A small self-supervised audio encoder (BEST-RQ), trained from scratch.
Model: 1.26M parameters, log mel input, arch tc_resnet, activation relu, depths [2, 2, 7, 2], widths [96, 96, 96, 96].
Training: 30000 steps, batches of 64.
Data: trained on read English sentences (LibriTTS-R), 15625 training examples.
Rows from block 5 of a small self-supervised audio encoder (BEST-RQ), named by matrix and row number. Rows with one number belong to one channel. Each number is 50 + 15 x the weight over its row's rms, rounded and kept within 0 to 99. All counts start at 0.
After each channel's rows are labels from the 100 clips, of 14976, where the channel reaches its highest value: "responds to" is what is common among them. Only what is clearly more common there than usual is listed. The data: read English sentences (LibriTTS-R).
# convs0: first width-5 conv (model.blocks.5.convs.0.weight, 96x96x5, each kernel summed), inputs 0-95
# convs1: second width-5 conv (model.blocks.5.convs.1.weight, 96x96x5, transposed, each kernel summed), outputs 0-95

convs0.87:49 50 49 49 50 54 50 50 50 49 50 50 47 48 58 50 50 48 45 50 50 50 56 50 51 48 55 50 50 50 50 50 50 49 50 51 53 46 50 50 36 49 50 51 54 50 50 50 46 50 49 50 50 49 45 50 50 50 54 50 50 50 52 46 99 50 50 50 50 50 50 50 51 46 50 49 50 50 50 50 53 50 32 50 47 45 50 50 50 50 50 49 47 50 50 50
convs1.87:50 49 50 50 50 49 50 50 50 50 50 50 50 50 50 50 50 50 50 50 50 50 50 50 50 50 50 50 50 50 50 50 50 50 50 50 50 50 50 50 49 50 50 42 50 50 50 50 50 50 50 50 50 50 50 50 50 50 50 50 50 50 50 50 99 50 50 00 50 50 50 50 50 50 51 50 50 50 50 50 50 50 50 50 50 50 50 50 50 50 50 50 50 50 50 50
responds to: the word "and"

convs0.84:48 50 50 49 50 46 51 52 50 48 49 50 49 51 50 50 51 72 50 51 50 50 99 48 50 50 50 50 50 50 47 52 50 51 50 51 37 50 50 50 50 48 50 50 49 51 50 50 50 50 50 64 50 99 50 50 51 50 50 50 50 50 50 50 48 49 99 50 50 57 50 50 43 56 50 41 50 50 50 83 50 50 37 50 55 49 50 49 50 50 50 50 99 50 50 50
convs1.84:63 51 44 50 49 51 52 51 61 40 48 50 75 55 50 49 55 53 55 51 59 50 58 40 49 45 49 54 21 46 50 56 43 53 49 51 47 50 52 62 50 84 48 59 47 53 31 43 00 46 50 53 47 39 43 48 44 49 57 51 49 74 48 49 55 41 99 47 50 43 47 51 44 39 51 21 50 50 50 26 50 45 53 50 52 50 42 67 51 47 52 48 90 45 51 57
responds to: voice: female

convs0.51:50 50 50 53 50 50 49 50 50 48 49 50 53 60 49 50 48 88 50 52 50 50 49 50 48 50 52 50 50 99 48 49 50 50 50 43 46 50 50 50 50 48 50 47 47 50 50 48 50 50 47 50 50 51 49 50 57 50 50 50 77 50 50 67 43 48 52 50 51 53 50 50 48 56 99 50 50 50 50 50 50 50 03 49 51 53 50 50 50 50 50 65 50 50 51 50
convs1.51:56 76 54 53 50 44 48 49 29 51 51 49 48 48 54 51 51 16 62 39 51 50 50 48 65 44 52 29 80 99 50 50 50 54 50 50 51 48 26 51 50 50 50 50 51 50 52 50 48 58 50 50 51 61 50 42 50 51 50 53 47 52 44 50 52 47 50 50 61 86 53 50 50 50 30 49 47 51 50 46 38 50 51 50 52 47 50 53 60 50 62 52 50 23 53 99
responds to: voice: female

convs0.23:52 50 51 51 50 48 48 54 50 50 52 50 52 46 51 50 52 50 50 50 49 50 50 50 57 50 99 50 50 51 52 52 50 50 50 53 51 53 50 48 50 53 50 50 50 50 50 50 50 50 50 50 50 49 50 50 50 99 50 50 50 50 50 48 19 47 43 50 54 48 50 50 50 46 50 48 50 56 50 51 59 50 49 50 45 46 50 50 51 50 50 50 50 50 50 50
convs1.23:33 34 48 77 48 51 47 56 50 49 54 22 52 50 51 53 49 48 53 51 51 48 48 33 51 57 00 51 47 45 50 52 50 50 50 80 52 50 41 69 50 51 50 48 50 50 48 47 50 51 81 50 50 49 49 50 51 52 52 34 49 50 49 47 49 60 38 50 45 67 49 50 50 50 50 53 50 49 50 49 15 55 50 50 51 52 50 45 44 65 53 50 49 70 53 47
responds to: voice: female

convs0.62:43 50 50 49 49 50 68 51 50 38 50 50 61 50 42 56 00 61 50 99 50 49 69 49 47 53 47 50 50 65 47 40 50 50 50 23 42 50 50 50 51 52 49 50 43 47 50 50 34 50 54 52 50 50 50 50 53 46 49 50 52 50 65 82 48 59 42 52 50 48 63 50 48 00 50 00 50 51 51 60 50 50 57 50 49 39 50 52 50 46 49 56 78 50 57 50
convs1.62:52 50 51 54 00 50 19 49 62 51 37 00 50 49 48 53 59 49 51 99 50 53 55 44 49 47 55 47 55 43 50 46 56 56 49 48 57 51 53 46 50 47 45 48 49 45 50 50 50 53 52 50 53 56 51 51 45 53 56 45 52 50 49 50 50 49 48 50 63 50 66 50 40 50 39 51 50 50 50 33 50 49 58 48 50 54 51 50 53 49 57 49 49 51 50 46
responds to: voice: female

convs0.77:49 50 50 50 50 68 45 49 50 50 50 50 52 50 62 50 50 49 39 51 50 50 50 50 51 50 51 50 50 50 49 50 50 51 50 30 48 50 50 50 43 48 50 49 50 51 50 50 44 50 50 48 50 51 48 50 47 50 50 50 50 50 52 49 99 50 52 99 52 51 50 50 50 45 50 55 50 49 50 50 50 50 56 50 52 48 50 47 50 50 51 53 49 50 49 50
convs1.77:58 44 51 99 50 46 48 63 51 32 56 47 55 55 46 47 49 49 50 34 54 50 86 59 50 47 61 47 48 40 50 51 48 57 45 41 52 48 52 03 76 48 50 47 49 39 50 53 54 45 49 56 69 53 50 50 44 44 45 49 40 49 63 65 77 70 53 28 46 49 49 50 49 48 48 50 50 45 50 50 50 49 51 50 51 53 49 47 51 37 50 35 37 65 53 50
responds to: the word "and"

convs0.65:50 50 51 75 50 55 00 50 50 50 72 50 50 49 48 50 50 43 50 49 50 48 17 48 99 54 52 50 50 50 51 62 50 50 50 46 48 90 52 49 50 49 50 57 54 50 60 50 50 50 19 50 50 52 50 50 43 53 50 50 52 50 84 35 52 60 45 50 42 50 50 50 50 63 50 54 50 50 50 49 00 50 36 50 51 44 50 50 71 50 49 49 49 50 49 50
convs1.65:52 60 47 49 51 88 53 52 52 50 43 48 49 50 50 00 48 52 50 50 49 46 43 56 28 56 54 48 50 49 50 52 50 50 50 97 68 41 49 46 54 51 47 43 49 48 99 74 50 52 42 43 55 42 54 49 42 53 52 50 50 47 54 51 37 10 49 50 49 47 51 50 30 46 50 51 35 59 50 40 49 51 51 51 47 48 50 46 36 58 62 52 51 47 52 51
responds to: voice: female

convs0.28:50 50 45 53 50 49 51 50 50 49 58 50 38 78 36 50 50 08 50 50 50 48 39 54 53 50 50 50 50 99 49 55 50 51 50 38 45 55 50 61 50 50 50 57 52 60 50 99 50 50 51 52 50 46 50 50 63 50 50 50 49 50 51 46 51 68 50 50 44 51 51 50 55 37 50 62 50 50 50 45 47 50 52 50 52 50 50 50 50 50 96 50 49 50 51 50
convs1.28:49 57 50 38 51 49 62 50 53 51 45 70 53 55 51 39 51 71 40 40 51 49 36 50 06 50 40 48 44 47 50 51 51 54 51 50 55 49 51 18 47 50 00 50 50 51 49 38 50 88 47 60 58 50 46 17 51 50 50 53 46 99 49 50 50 36 50 50 52 55 49 50 44 46 15 50 50 49 50 45 51 53 49 50 50 51 48 50 39 51 89 50 53 48 99 51
responds to: voice: female

convs0.13:50 50 49 48 50 50 50 50 50 50 50 50 50 50 50 50 50 49 50 50 50 50 50 49 49 50 99 50 50 50 53 50 50 50 50 50 49 48 50 50 50 50 50 50 50 50 56 50 50 50 75 50 50 50 52 50 50 48 50 50 50 50 51 46 53 50 51 50 48 50 45 50 51 51 50 49 50 50 50 48 50 50 36 50 51 99 50 50 50 53 50 46 48 50 50 50
convs1.13:99 57 49 58 50 54 49 50 53 43 52 50 54 52 50 52 45 51 56 48 48 50 50 17 49 46 00 49 48 48 50 71 51 51 50 46 18 49 37 42 54 46 50 49 49 50 51 51 63 59 99 50 51 43 52 50 46 61 31 62 50 45 52 93 45 50 50 47 80 58 47 50 42 46 50 54 47 53 50 41 43 53 54 49 66 63 49 64 49 48 32 48 52 41 60 46
responds to: voice: female

convs0.55:50 51 49 50 50 99 29 50 50 50 25 50 51 48 56 50 50 50 47 41 50 50 66 48 54 50 51 50 50 55 51 99 50 50 50 80 50 51 50 47 50 51 50 50 49 49 50 55 50 50 43 50 49 51 50 50 47 52 50 50 50 50 49 51 49 51 36 50 52 99 50 50 74 12 50 50 50 50 49 50 51 50 64 50 50 57 50 50 86 48 51 52 50 50 50 50
convs1.55:51 48 50 49 50 87 50 49 57 50 24 50 50 49 43 51 52 50 50 50 49 50 51 38 50 34 52 42 49 47 50 99 53 60 50 56 50 50 56 43 50 50 50 51 50 50 98 52 58 49 53 51 51 51 50 50 51 50 46 38 58 36 45 48 50 44 47 50 73 99 47 50 50 05 50 49 50 45 50 47 54 51 49 50 47 61 49 53 55 51 45 48 47 49 73 52
responds to: voice: female

convs0.16:52 50 50 49 50 02 48 51 50 50 49 50 52 50 44 50 50 50 51 50 50 50 50 50 50 50 50 49 50 50 50 50 50 50 50 50 50 50 50 49 51 49 50 50 50 51 50 50 49 50 52 50 50 50 49 50 50 66 50 50 50 50 50 58 42 52 51 44 48 99 52 50 50 66 50 44 50 50 50 49 50 50 48 50 50 40 50 51 70 44 50 52 51 50 41 50
convs1.16:38 00 54 55 50 42 46 48 52 55 34 49 52 51 46 49 35 50 52 49 52 50 50 40 45 65 45 50 72 48 50 50 50 53 52 41 45 42 08 45 54 47 50 50 29 48 50 49 69 49 51 50 09 54 93 50 50 50 49 71 50 51 62 99 47 33 69 57 53 56 52 50 63 58 51 56 50 28 49 47 49 56 47 53 47 50 50 35 00 46 53 50 48 47 51 50
responds to: voice: female