Weights of a small self-supervised audio encoder (BEST-RQ): 30000 steps.
Rows from block 2, named by matrix and row number. Rows with one number belong to one channel. Each number is 200 + 40 x the weight over its row's rms, rounded and kept within 0 to 999. All counts start at 0. After the name is the row's rms in percent of the matrix's.
# convs0: first width-5 conv, stride 2 (model.blocks.2.convs.0.weight, 96x96x5), inputs 49-55, a 5 kernel for each
# convs1: second width-5 conv (model.blocks.2.convs.1.weight, 96x96x5, transposed), outputs 49-55, a 5 kernel for each
convs0.1,117,200,200,200,200,200,203,200,200,200,201,526,193,164,200,200,200,198,200,200,200,208,200,200,200,200,675,200,200,200,200,200,200,200,200,200
convs1.1,128,199,310,340,200,200,200,202,200,190,200,200,200,200,197,200,200,200,200,200,200,200,210,200,200,200,201,221,192,200,199,200,200,200,200,188
convs0.2,076,201,200,200,200,196,195,198,200,200,192,200,200,200,215,204,200,200,200,209,200,201,200,200,204,201,208,200,204,202,219,200,200,199,200,200
convs1.2,034,194,200,200,200,201,200,207,200,236,238,200,200,200,200,186,200,200,200,200,202,202,180,200,197,199,199,200,200,198,204,196,197,197,199,191
convs0.3,160,200,200,200,200,200,199,200,200,199,200,200,200,200,200,200,200,200,200,367,221,200,200,200,198,200,200,200,200,200,200,200,200,200,195,79
convs1.3,159,200,200,200,175,189,200,200,213,143,199,193,200,200,200,200,201,200,200,201,200,200,200,201,195,200,200,200,203,203,198,200,200,200,200,200
convs0.6,088,211,200,200,195,200,201,200,200,200,208,189,204,200,200,201,205,200,197,200,199,201,204,199,200,200,200,188,200,200,200,200,200,200,200,200
convs1.6,137,223,200,200,200,200,199,200,208,200,160,203,198,185,200,200,200,199,181,201,229,203,207,200,200,200,199,212,200,200,200,209,211,208,204,202
convs0.7,064,201,200,200,200,200,205,198,201,200,200,200,200,200,199,199,199,199,202,198,200,215,200,212,228,214,167,197,198,200,148,199,200,200,200,200
convs1.7,069,185,208,200,201,200,195,213,226,200,211,168,205,199,204,198,200,213,201,200,200,198,198,186,201,200,189,184,196,200,200,200,202,200,200,200
convs0.9,098,201,201,199,200,200,200,227,201,200,205,199,173,200,200,200,259,202,200,199,200,199,200,200,200,200,202,207,203,200,200,200,200,200,200,200
convs1.9,156,85,80,200,200,200,200,200,207,200,211,200,200,193,201,203,200,201,200,200,204,204,200,209,245,200,215,203,190,200,200,200,200,200,200,199
convs0.11,104,203,202,200,200,200,200,389,212,200,198,200,198,200,199,214,198,199,200,199,200,200,200,200,199,199,200,200,195,200,200,207,201,200,200,200
convs1.11,089,202,200,200,200,200,200,200,201,200,188,200,200,200,200,200,200,200,200,200,208,200,200,201,200,203,217,197,200,200,200,199,200,200,200,200
convs0.13,101,189,200,200,200,200,203,201,185,200,200,124,196,280,200,200,451,200,200,199,200,200,198,195,200,200,200,200,200,200,200,200,200,200,200,200
convs1.13,072,179,201,200,200,200,200,200,192,200,200,199,200,200,200,200,201,203,200,200,206,200,201,214,200,200,201,181,201,200,200,203,202,202,204,204
convs0.14,059,223,199,200,200,200,198,184,200,200,200,205,244,0,200,200,189,189,200,200,200,198,200,200,199,199,214,201,205,200,200,200,200,200,200,200
convs1.14,088,198,246,200,200,200,200,200,199,200,185,200,198,381,200,200,200,200,200,200,200,200,198,165,201,200,211,200,203,200,200,196,196,200,192,193
convs0.15,085,205,200,200,200,200,200,203,177,200,200,200,200,201,200,199,200,199,200,200,200,200,226,204,200,200,200,215,202,200,200,203,200,200,200,200
convs1.15,052,204,198,200,200,200,206,200,177,200,200,200,200,208,200,200,200,73,201,200,197,200,203,216,200,200,229,219,197,200,200,200,200,200,200,200
convs0.19,064,200,200,198,195,200,207,200,201,201,200,197,200,200,199,198,202,200,200,200,201,200,200,200,176,183,200,200,200,200,202,200,200,199,200,200
convs1.19,092,201,200,200,199,190,218,200,200,181,200,199,200,200,200,200,203,116,202,208,172,201,199,200,209,203,204,200,200,202,201,201,229,331,200,214
convs0.22,047,200,200,200,200,200,200,200,199,200,200,200,200,231,200,200,201,148,200,220,200,189,201,202,200,200,201,201,203,200,199,203,200,201,200,200
convs1.22,123,191,199,200,200,199,202,206,237,205,202,200,201,200,200,199,200,200,200,200,200,186,194,220,200,180,202,197,200,200,199,201,199,199,199,198
convs0.23,126,200,200,200,200,156,200,200,200,200,200,200,200,160,200,199,200,200,200,201,197,200,200,200,200,201,200,200,200,201,200,200,200,200,501,200
convs1.23,145,200,200,198,197,199,198,200,649,200,200,208,199,199,200,200,200,214,241,199,200,199,200,211,200,200,200,200,200,198,209,200,200,200,200,200
convs0.25,119,200,200,200,198,199,200,200,200,67,169,200,200,200,203,201,200,179,200,200,200,188,200,200,200,208,200,200,200,176,200,200,199,239,201,200
convs1.25,125,200,200,200,201,203,200,200,200,204,200,198,196,200,200,200,200,200,200,141,200,200,200,200,193,200,200,200,200,198,206,200,201,201,200,200
convs0.27,112,200,200,200,202,202,200,197,184,200,200,200,200,200,200,200,199,199,201,200,200,192,176,199,196,195,200,200,200,200,199,200,200,200,200,199
convs1.27,113,189,197,200,200,151,201,200,206,200,200,198,201,199,196,195,204,200,200,200,202,200,200,200,71,200,214,200,200,200,132,200,200,200,201,200
convs0.28,081,200,200,200,200,198,200,200,200,199,186,200,200,200,201,200,200,200,198,159,202,194,200,200,200,199,200,200,200,194,200,200,200,200,189,203
convs1.28,163,200,200,200,213,199,199,199,198,200,200,205,200,104,200,200,200,200,199,200,200,201,200,198,195,201,200,200,200,209,204,200,200,200,200,200
convs0.29,046,200,200,201,200,200,198,200,105,200,200,200,200,200,200,198,207,201,212,200,199,200,173,196,168,193,200,200,200,200,200,200,198,201,200,201
convs1.29,044,201,200,200,200,0,196,196,205,202,199,202,202,184,199,208,205,207,202,199,95,204,204,200,207,199,210,200,200,199,200,201,203,201,201,210
convs0.31,043,200,200,193,192,199,200,199,200,200,201,199,200,200,200,200,200,217,201,200,200,203,202,200,200,201,208,200,201,202,201,200,199,200,200,200
convs1.31,064,198,200,200,200,178,200,219,200,273,201,198,199,202,200,200,203,203,200,0,200,204,203,200,200,201,207,200,200,199,202,203,201,207,203,211
convs0.32,053,185,307,200,200,200,200,199,200,200,199,200,178,194,200,200,199,208,200,200,200,197,201,200,200,200,196,177,200,200,200,200,200,200,200,200
convs1.32,069,274,545,200,200,200,200,198,196,200,199,199,200,177,274,222,200,200,200,200,200,201,200,201,203,211,184,166,200,200,196,203,200,200,200,200
convs0.33,037,200,200,199,200,199,200,200,200,203,205,200,200,201,206,220,200,201,201,206,208,208,205,202,204,311,200,205,200,190,189,200,200,200,200,204
convs1.33,040,199,200,200,200,193,237,213,200,196,200,200,200,200,200,200,218,201,200,195,200,209,200,200,200,200,200,200,200,200,178,202,200,201,202,201
convs0.34,061,199,200,200,200,200,196,198,199,199,199,200,200,200,200,200,200,200,200,200,200,200,201,202,200,201,200,200,192,200,205,200,200,200,200,200
convs1.34,065,172,200,200,200,200,200,200,200,200,198,221,194,199,200,200,231,221,200,200,221,200,200,201,200,200,202,196,200,200,200,200,200,200,200,200
convs0.35,146,200,200,200,200,244,204,203,202,203,203,200,200,201,200,200,200,200,200,190,197,200,200,200,64,172,200,200,200,200,200,200,200,200,200,210
convs1.35,145,200,200,200,163,199,199,200,175,200,200,200,200,200,200,200,200,200,209,200,200,201,200,201,200,202,200,200,201,182,175,200,200,200,200,200
convs0.40,185,200,200,201,212,200,200,200,200,198,202,199,200,201,200,200,200,198,201,186,201,201,200,200,200,200,200,200,200,199,201,200,208,189,200,200
convs1.40,145,177,200,200,200,200,196,198,200,188,200,200,200,200,200,202,202,200,200,206,201,200,202,200,162,198,211,200,200,167,200,200,199,199,200,200
convs0.41,160,200,200,200,201,205,200,199,200,200,200,200,200,200,199,200,200,197,200,215,199,200,200,195,192,189,200,200,200,200,200,200,200,200,200,200
convs1.41,189,199,200,200,199,204,200,203,521,200,200,205,265,220,200,200,200,200,200,200,200,200,198,202,202,200,200,200,200,197,140,199,199,199,200,200
convs0.42,094,200,200,200,200,200,200,201,200,200,200,200,200,200,200,200,200,200,200,162,200,200,200,200,199,199,200,200,200,200,200,200,200,200,200,200
convs1.42,107,201,201,199,200,200,200,200,0,200,202,203,203,197,191,207,200,200,200,200,200,200,200,199,200,286,200,200,200,200,200,200,200,200,200,200
convs0.44,281,201,200,200,200,200,198,207,200,201,206,194,200,199,200,200,196,200,200,200,200,203,228,200,211,200,200,200,200,200,200,200,200,200,201,198
convs1.44,217,200,200,200,200,200,200,200,200,200,200,200,200,200,200,200,200,200,200,200,200,200,200,200,200,200,200,200,200,200,200,200,200,200,200,200
convs0.45,078,200,201,200,200,200,200,200,200,200,200,203,202,204,192,199,200,179,200,199,200,200,198,197,200,199,198,195,200,200,200,204,200,200,200,200
convs1.45,060,199,222,200,200,200,200,183,161,200,195,200,200,200,200,200,200,200,199,200,200,200,18,199,200,200,228,200,199,200,200,199,196,195,181,175
convs0.50,086,199,195,200,199,200,200,200,200,200,200,203,202,199,200,200,200,200,200,200,200,200,202,201,200,200,202,200,199,199,198,200,200,200,199,200
convs1.50,093,197,184,201,201,197,200,199,203,200,210,186,192,200,202,200,218,200,196,192,201,200,201,200,202,203,259,208,199,199,201,200,200,200,200,200
convs0.51,125,200,200,206,200,200,200,196,195,194,199,200,200,200,200,200,200,200,201,200,202,200,200,200,190,192,200,200,200,196,200,200,200,200,200,200
convs1.51,082,200,200,200,200,201,176,198,200,0,201,154,199,168,196,201,198,179,200,96,201,199,200,200,180,249,200,200,200,193,159,199,200,200,200,199
convs0.52,082,200,200,203,200,200,200,200,200,200,199,200,199,200,200,202,200,238,0,200,200,200,200,257,199,200,200,200,200,200,211,200,205,213,200,199
convs1.52,082,200,200,200,199,202,201,201,200,376,200,200,201,199,200,200,200,194,208,200,200,205,214,200,81,187,196,199,200,167,131,194,195,197,199,197
convs0.53,084,201,200,200,201,200,200,200,200,205,200,200,202,200,182,201,202,201,210,212,204,200,202,201,200,222,201,200,200,200,200,200,200,200,200,200
convs1.53,069,192,200,200,200,215,197,199,198,277,199,200,204,200,200,205,200,203,202,200,190,209,200,200,174,206,193,204,200,200,201,211,204,233,217,208
convs0.55,090,200,201,205,200,200,201,200,200,200,200,200,200,200,200,200,200,199,200,200,200,199,200,201,200,200,200,200,200,200,200,200,200,201,200,200
convs1.55,121,180,128,200,200,200,200,200,200,200,200,200,199,196,200,196,197,200,197,200,200,203,200,200,200,200,193,200,200,200,200,200,200,200,200,200
convs0.56,047,200,202,221,226,200,198,199,195,199,200,200,199,200,197,159,205,202,170,200,191,200,201,208,507,436,200,199,200,201,199,199,200,199,202,200
convs1.56,035,199,200,200,200,203,200,199,197,200,200,200,200,200,200,200,292,200,200,200,196,200,201,200,199,198,199,200,200,198,200,223,282,232,232,240
convs0.57,129,200,200,201,200,200,200,195,200,200,201,200,200,200,200,199,200,0,206,200,196,202,204,210,208,239,199,200,200,200,201,200,200,193,200,199
convs1.57,081,125,200,200,200,201,206,201,200,148,201,168,201,198,202,199,205,201,200,200,202,225,214,201,200,195,200,200,200,200,222,199,200,200,200,201
convs0.59,272,200,200,200,200,200,200,200,198,196,187,200,200,200,198,193,200,258,201,200,201,195,200,200,201,199,200,200,200,199,200,200,201,199,200,200
convs1.59,142,200,210,200,198,200,201,205,199,113,200,199,126,200,200,200,199,207,194,49,203,201,223,202,199,199,194,200,200,217,199,200,200,200,200,200
convs0.60,214,200,200,200,200,201,214,201,202,201,203,200,200,200,200,200,200,200,200,200,211,196,197,168,197,199,200,200,199,200,200,200,200,200,194,202
convs1.60,188,200,200,200,197,205,187,200,179,199,200,113,200,200,204,211,200,199,174,200,200,190,201,173,201,201,200,200,198,228,247,214,219,201,200,208
convs0.63,170,200,200,940,200,202,201,201,204,203,200,198,200,200,198,195,200,324,207,200,197,200,200,200,202,200,199,200,200,200,200,200,200,206,200,200
convs1.63,173,200,200,200,200,200,198,196,200,187,200,200,200,199,199,201,202,200,200,177,200,200,199,200,207,203,200,200,200,202,209,200,200,200,200,200
convs0.64,059,200,200,199,197,200,199,200,198,198,200,200,200,200,229,201,200,642,202,200,200,187,200,207,200,207,203,200,200,200,200,200,207,200,200,200
convs1.64,075,200,200,200,199,174,157,190,203,0,203,200,288,181,192,205,200,198,200,163,200,200,199,200,205,200,200,196,200,200,192,171,165,155,175,182
convs0.65,059,194,200,204,200,200,212,205,199,202,200,199,199,321,200,200,201,199,198,200,200,200,200,189,199,200,229,199,197,200,200,200,200,200,200,200
convs1.65,040,194,200,200,200,200,200,204,200,201,196,199,202,200,200,200,200,200,138,200,200,200,200,0,200,200,274,198,200,200,200,205,204,203,202,204
convs0.66,052,206,200,200,199,200,200,200,200,200,200,205,235,200,198,200,137,201,208,200,200,201,200,200,200,202,200,200,184,200,202,196,199,200,200,200
convs1.66,083,195,199,200,200,200,199,211,203,200,200,201,200,200,200,200,190,200,199,201,207,208,202,198,200,199,181,200,200,200,197,162,166,176,163,165
convs0.67,110,200,200,200,194,200,200,200,200,200,207,198,199,200,192,209,200,199,217,200,200,200,200,200,196,200,200,200,200,207,200,200,207,200,200,204
convs1.67,143,199,199,200,200,206,199,200,200,236,200,200,200,200,200,200,200,201,210,214,194,191,199,200,205,200,195,200,200,962,371,200,199,198,199,200
convs0.68,100,200,200,200,200,202,206,204,205,206,204,200,200,198,197,200,200,200,200,206,206,197,199,198,198,119,200,200,199,200,192,200,200,200,139,200
convs1.68,141,200,200,200,207,180,196,200,297,200,200,192,197,200,200,200,192,200,201,200,200,200,200,92,200,200,200,200,199,221,189,200,200,200,200,200
convs0.69,261,200,200,200,200,200,202,202,200,200,200,200,200,200,200,200,200,200,200,199,202,200,200,201,259,266,200,200,200,200,200,200,200,200,198,200
convs1.69,204,200,200,200,195,198,198,200,215,203,200,199,195,200,200,200,200,199,200,200,200,200,201,201,199,199,201,200,336,229,227,200,200,200,200,200
convs0.70,048,210,200,194,200,200,200,202,201,200,200,200,199,200,200,201,202,207,204,193,200,198,192,202,200,192,199,203,200,200,200,200,200,200,200,200
convs1.70,054,73,196,200,200,200,205,201,201,200,203,196,200,194,200,201,200,206,200,200,208,200,233,200,200,205,214,184,201,200,209,205,201,203,202,203
convs0.72,128,200,200,200,200,199,200,200,200,200,199,197,200,200,201,217,200,198,201,201,200,201,200,202,200,200,200,200,200,200,200,200,200,200,200,200
convs1.72,116,193,200,200,201,181,205,206,200,222,199,187,200,200,200,200,200,191,200,199,200,200,198,200,251,200,203,201,200,192,199,200,200,201,200,200
convs0.73,067,200,200,224,220,200,200,200,200,201,190,200,200,200,198,200,200,178,336,200,201,200,200,199,199,194,200,199,200,200,198,200,174,193,200,200
convs1.73,109,190,200,200,200,206,200,200,200,205,200,200,200,200,200,200,183,200,200,223,200,187,201,200,209,200,199,200,200,200,235,200,200,200,200,200
convs0.74,106,200,200,200,200,188,178,181,169,162,191,200,200,200,199,200,200,200,200,415,201,200,199,185,198,209,200,200,200,201,200,200,200,200,201,196
convs1.74,151,200,200,201,193,207,200,200,153,200,200,199,200,200,200,200,200,200,179,200,200,200,200,189,200,200,200,201,180,180,192,199,200,200,198,200
convs0.75,133,200,200,200,200,203,283,203,202,206,216,200,200,195,200,200,200,200,200,209,194,199,198,200,198,197,200,200,200,195,200,200,200,200,200,200
convs1.75,215,200,200,200,198,191,197,199,275,201,200,200,200,200,200,199,200,200,0,200,200,206,200,199,201,200,200,200,189,174,135,201,200,200,200,201
convs0.76,051,200,200,200,200,199,199,201,200,207,198,199,200,200,187,199,205,203,199,196,202,200,200,201,202,200,200,200,202,199,192,200,200,200,200,200
convs1.76,030,190,200,200,200,200,202,198,198,232,196,191,200,200,200,200,200,201,200,195,171,200,206,200,205,192,202,200,200,200,183,203,201,203,204,206
convs0.78,153,200,200,200,200,131,192,198,186,197,199,200,200,179,198,200,200,200,200,300,192,200,200,200,200,204,200,200,200,197,200,200,200,200,194,200
convs1.78,232,200,200,200,201,202,200,200,202,200,200,203,200,200,200,201,200,200,0,200,200,200,200,197,203,200,200,200,176,199,200,193,192,195,196,194
convs0.80,164,200,200,191,200,199,200,200,200,202,200,200,200,200,201,199,200,200,201,200,221,201,200,200,201,200,201,200,200,198,188,200,200,199,200,200
convs1.80,149,200,200,200,200,191,200,204,200,201,200,198,200,200,200,200,201,200,199,168,200,201,200,200,198,203,200,200,200,174,198,199,199,198,200,199
convs0.81,055,200,200,200,200,200,200,200,200,200,206,200,200,200,200,197,200,158,402,199,218,200,200,200,201,205,196,200,200,199,189,200,196,192,198,200
convs1.81,081,200,200,200,200,177,200,209,200,207,193,200,200,200,199,200,200,200,200,274,200,200,200,200,196,200,197,200,200,200,230,196,194,196,199,199
convs0.82,139,200,200,200,200,227,95,200,200,200,188,200,200,200,200,200,200,200,200,0,203,200,199,200,198,202,200,200,200,200,200,200,200,200,127,206
convs1.82,152,200,200,200,146,219,192,200,194,200,200,204,200,200,200,200,199,200,294,200,200,198,200,0,222,200,200,200,200,201,195,205,199,200,200,200
convs0.83,080,188,200,197,200,200,207,281,197,195,200,200,184,200,200,202,455,201,200,194,202,172,200,203,207,200,200,200,200,198,200,180,201,214,201,200
convs1.83,045,206,200,200,200,200,201,224,182,200,193,200,200,200,200,200,202,206,200,200,200,199,202,200,200,200,206,201,200,200,199,200,200,200,200,200
convs0.85,126,200,200,200,200,195,216,208,207,200,203,200,200,200,200,200,200,200,200,197,199,200,200,199,206,251,200,200,200,206,200,200,200,200,200,199
convs1.85,096,200,200,200,96,141,199,200,200,200,200,200,200,196,201,200,199,196,203,200,200,201,200,566,200,203,200,200,210,249,207,199,199,200,200,199
convs0.87,089,200,200,199,200,199,200,200,200,200,200,199,200,200,200,200,200,202,200,200,190,176,200,200,200,200,195,200,200,200,201,200,200,201,201,196
convs1.87,074,199,200,200,200,172,215,179,196,208,158,196,117,120,263,206,200,200,200,215,193,198,201,200,213,200,205,198,200,193,201,201,201,202,202,200
convs0.88,184,200,200,200,200,198,201,201,201,200,201,200,200,199,199,198,200,200,200,199,184,198,199,200,200,192,200,200,200,199,200,200,200,200,176,195
convs1.88,111,200,200,200,170,201,201,200,200,200,200,194,190,200,200,198,200,200,0,200,200,204,200,184,200,202,200,200,200,227,316,203,203,201,201,202
convs0.90,307,200,200,193,200,200,200,201,200,200,200,199,200,200,200,200,200,200,200,200,200,198,205,200,200,200,199,200,200,200,200,200,197,200,200,200
convs1.90,307,200,200,200,200,197,200,200,200,200,200,200,198,208,197,94,200,200,200,200,200,200,200,200,199,191,200,200,200,200,198,200,200,200,200,200
convs0.92,077,200,200,200,200,199,193,199,200,200,200,155,191,184,200,200,199,200,200,200,198,201,200,196,201,208,219,200,201,200,201,200,200,200,200,200
convs1.92,069,230,197,194,200,200,185,208,201,302,200,208,199,198,200,200,201,200,201,202,200,203,194,191,200,200,200,203,198,200,200,200,200,200,200,200
convs0.93,057,199,198,200,199,200,209,203,192,200,200,200,199,194,200,195,200,198,200,200,200,200,200,201,199,200,201,203,201,200,200,198,209,200,200,200
convs1.93,060,78,81,200,200,201,203,210,166,199,166,200,200,208,220,200,196,193,200,201,201,181,220,221,200,200,173,201,199,203,202,200,199,200,200,200
convs0.94,107,200,200,201,200,200,207,201,204,201,202,179,200,200,200,200,200,200,200,200,200,236,200,201,203,200,200,200,200,198,200,200,200,200,200,200
convs1.94,151,201,131,108,200,200,204,191,200,200,200,199,200,200,200,200,221,241,200,200,200,207,200,200,200,200,202,198,199,200,200,193,197,189,182,182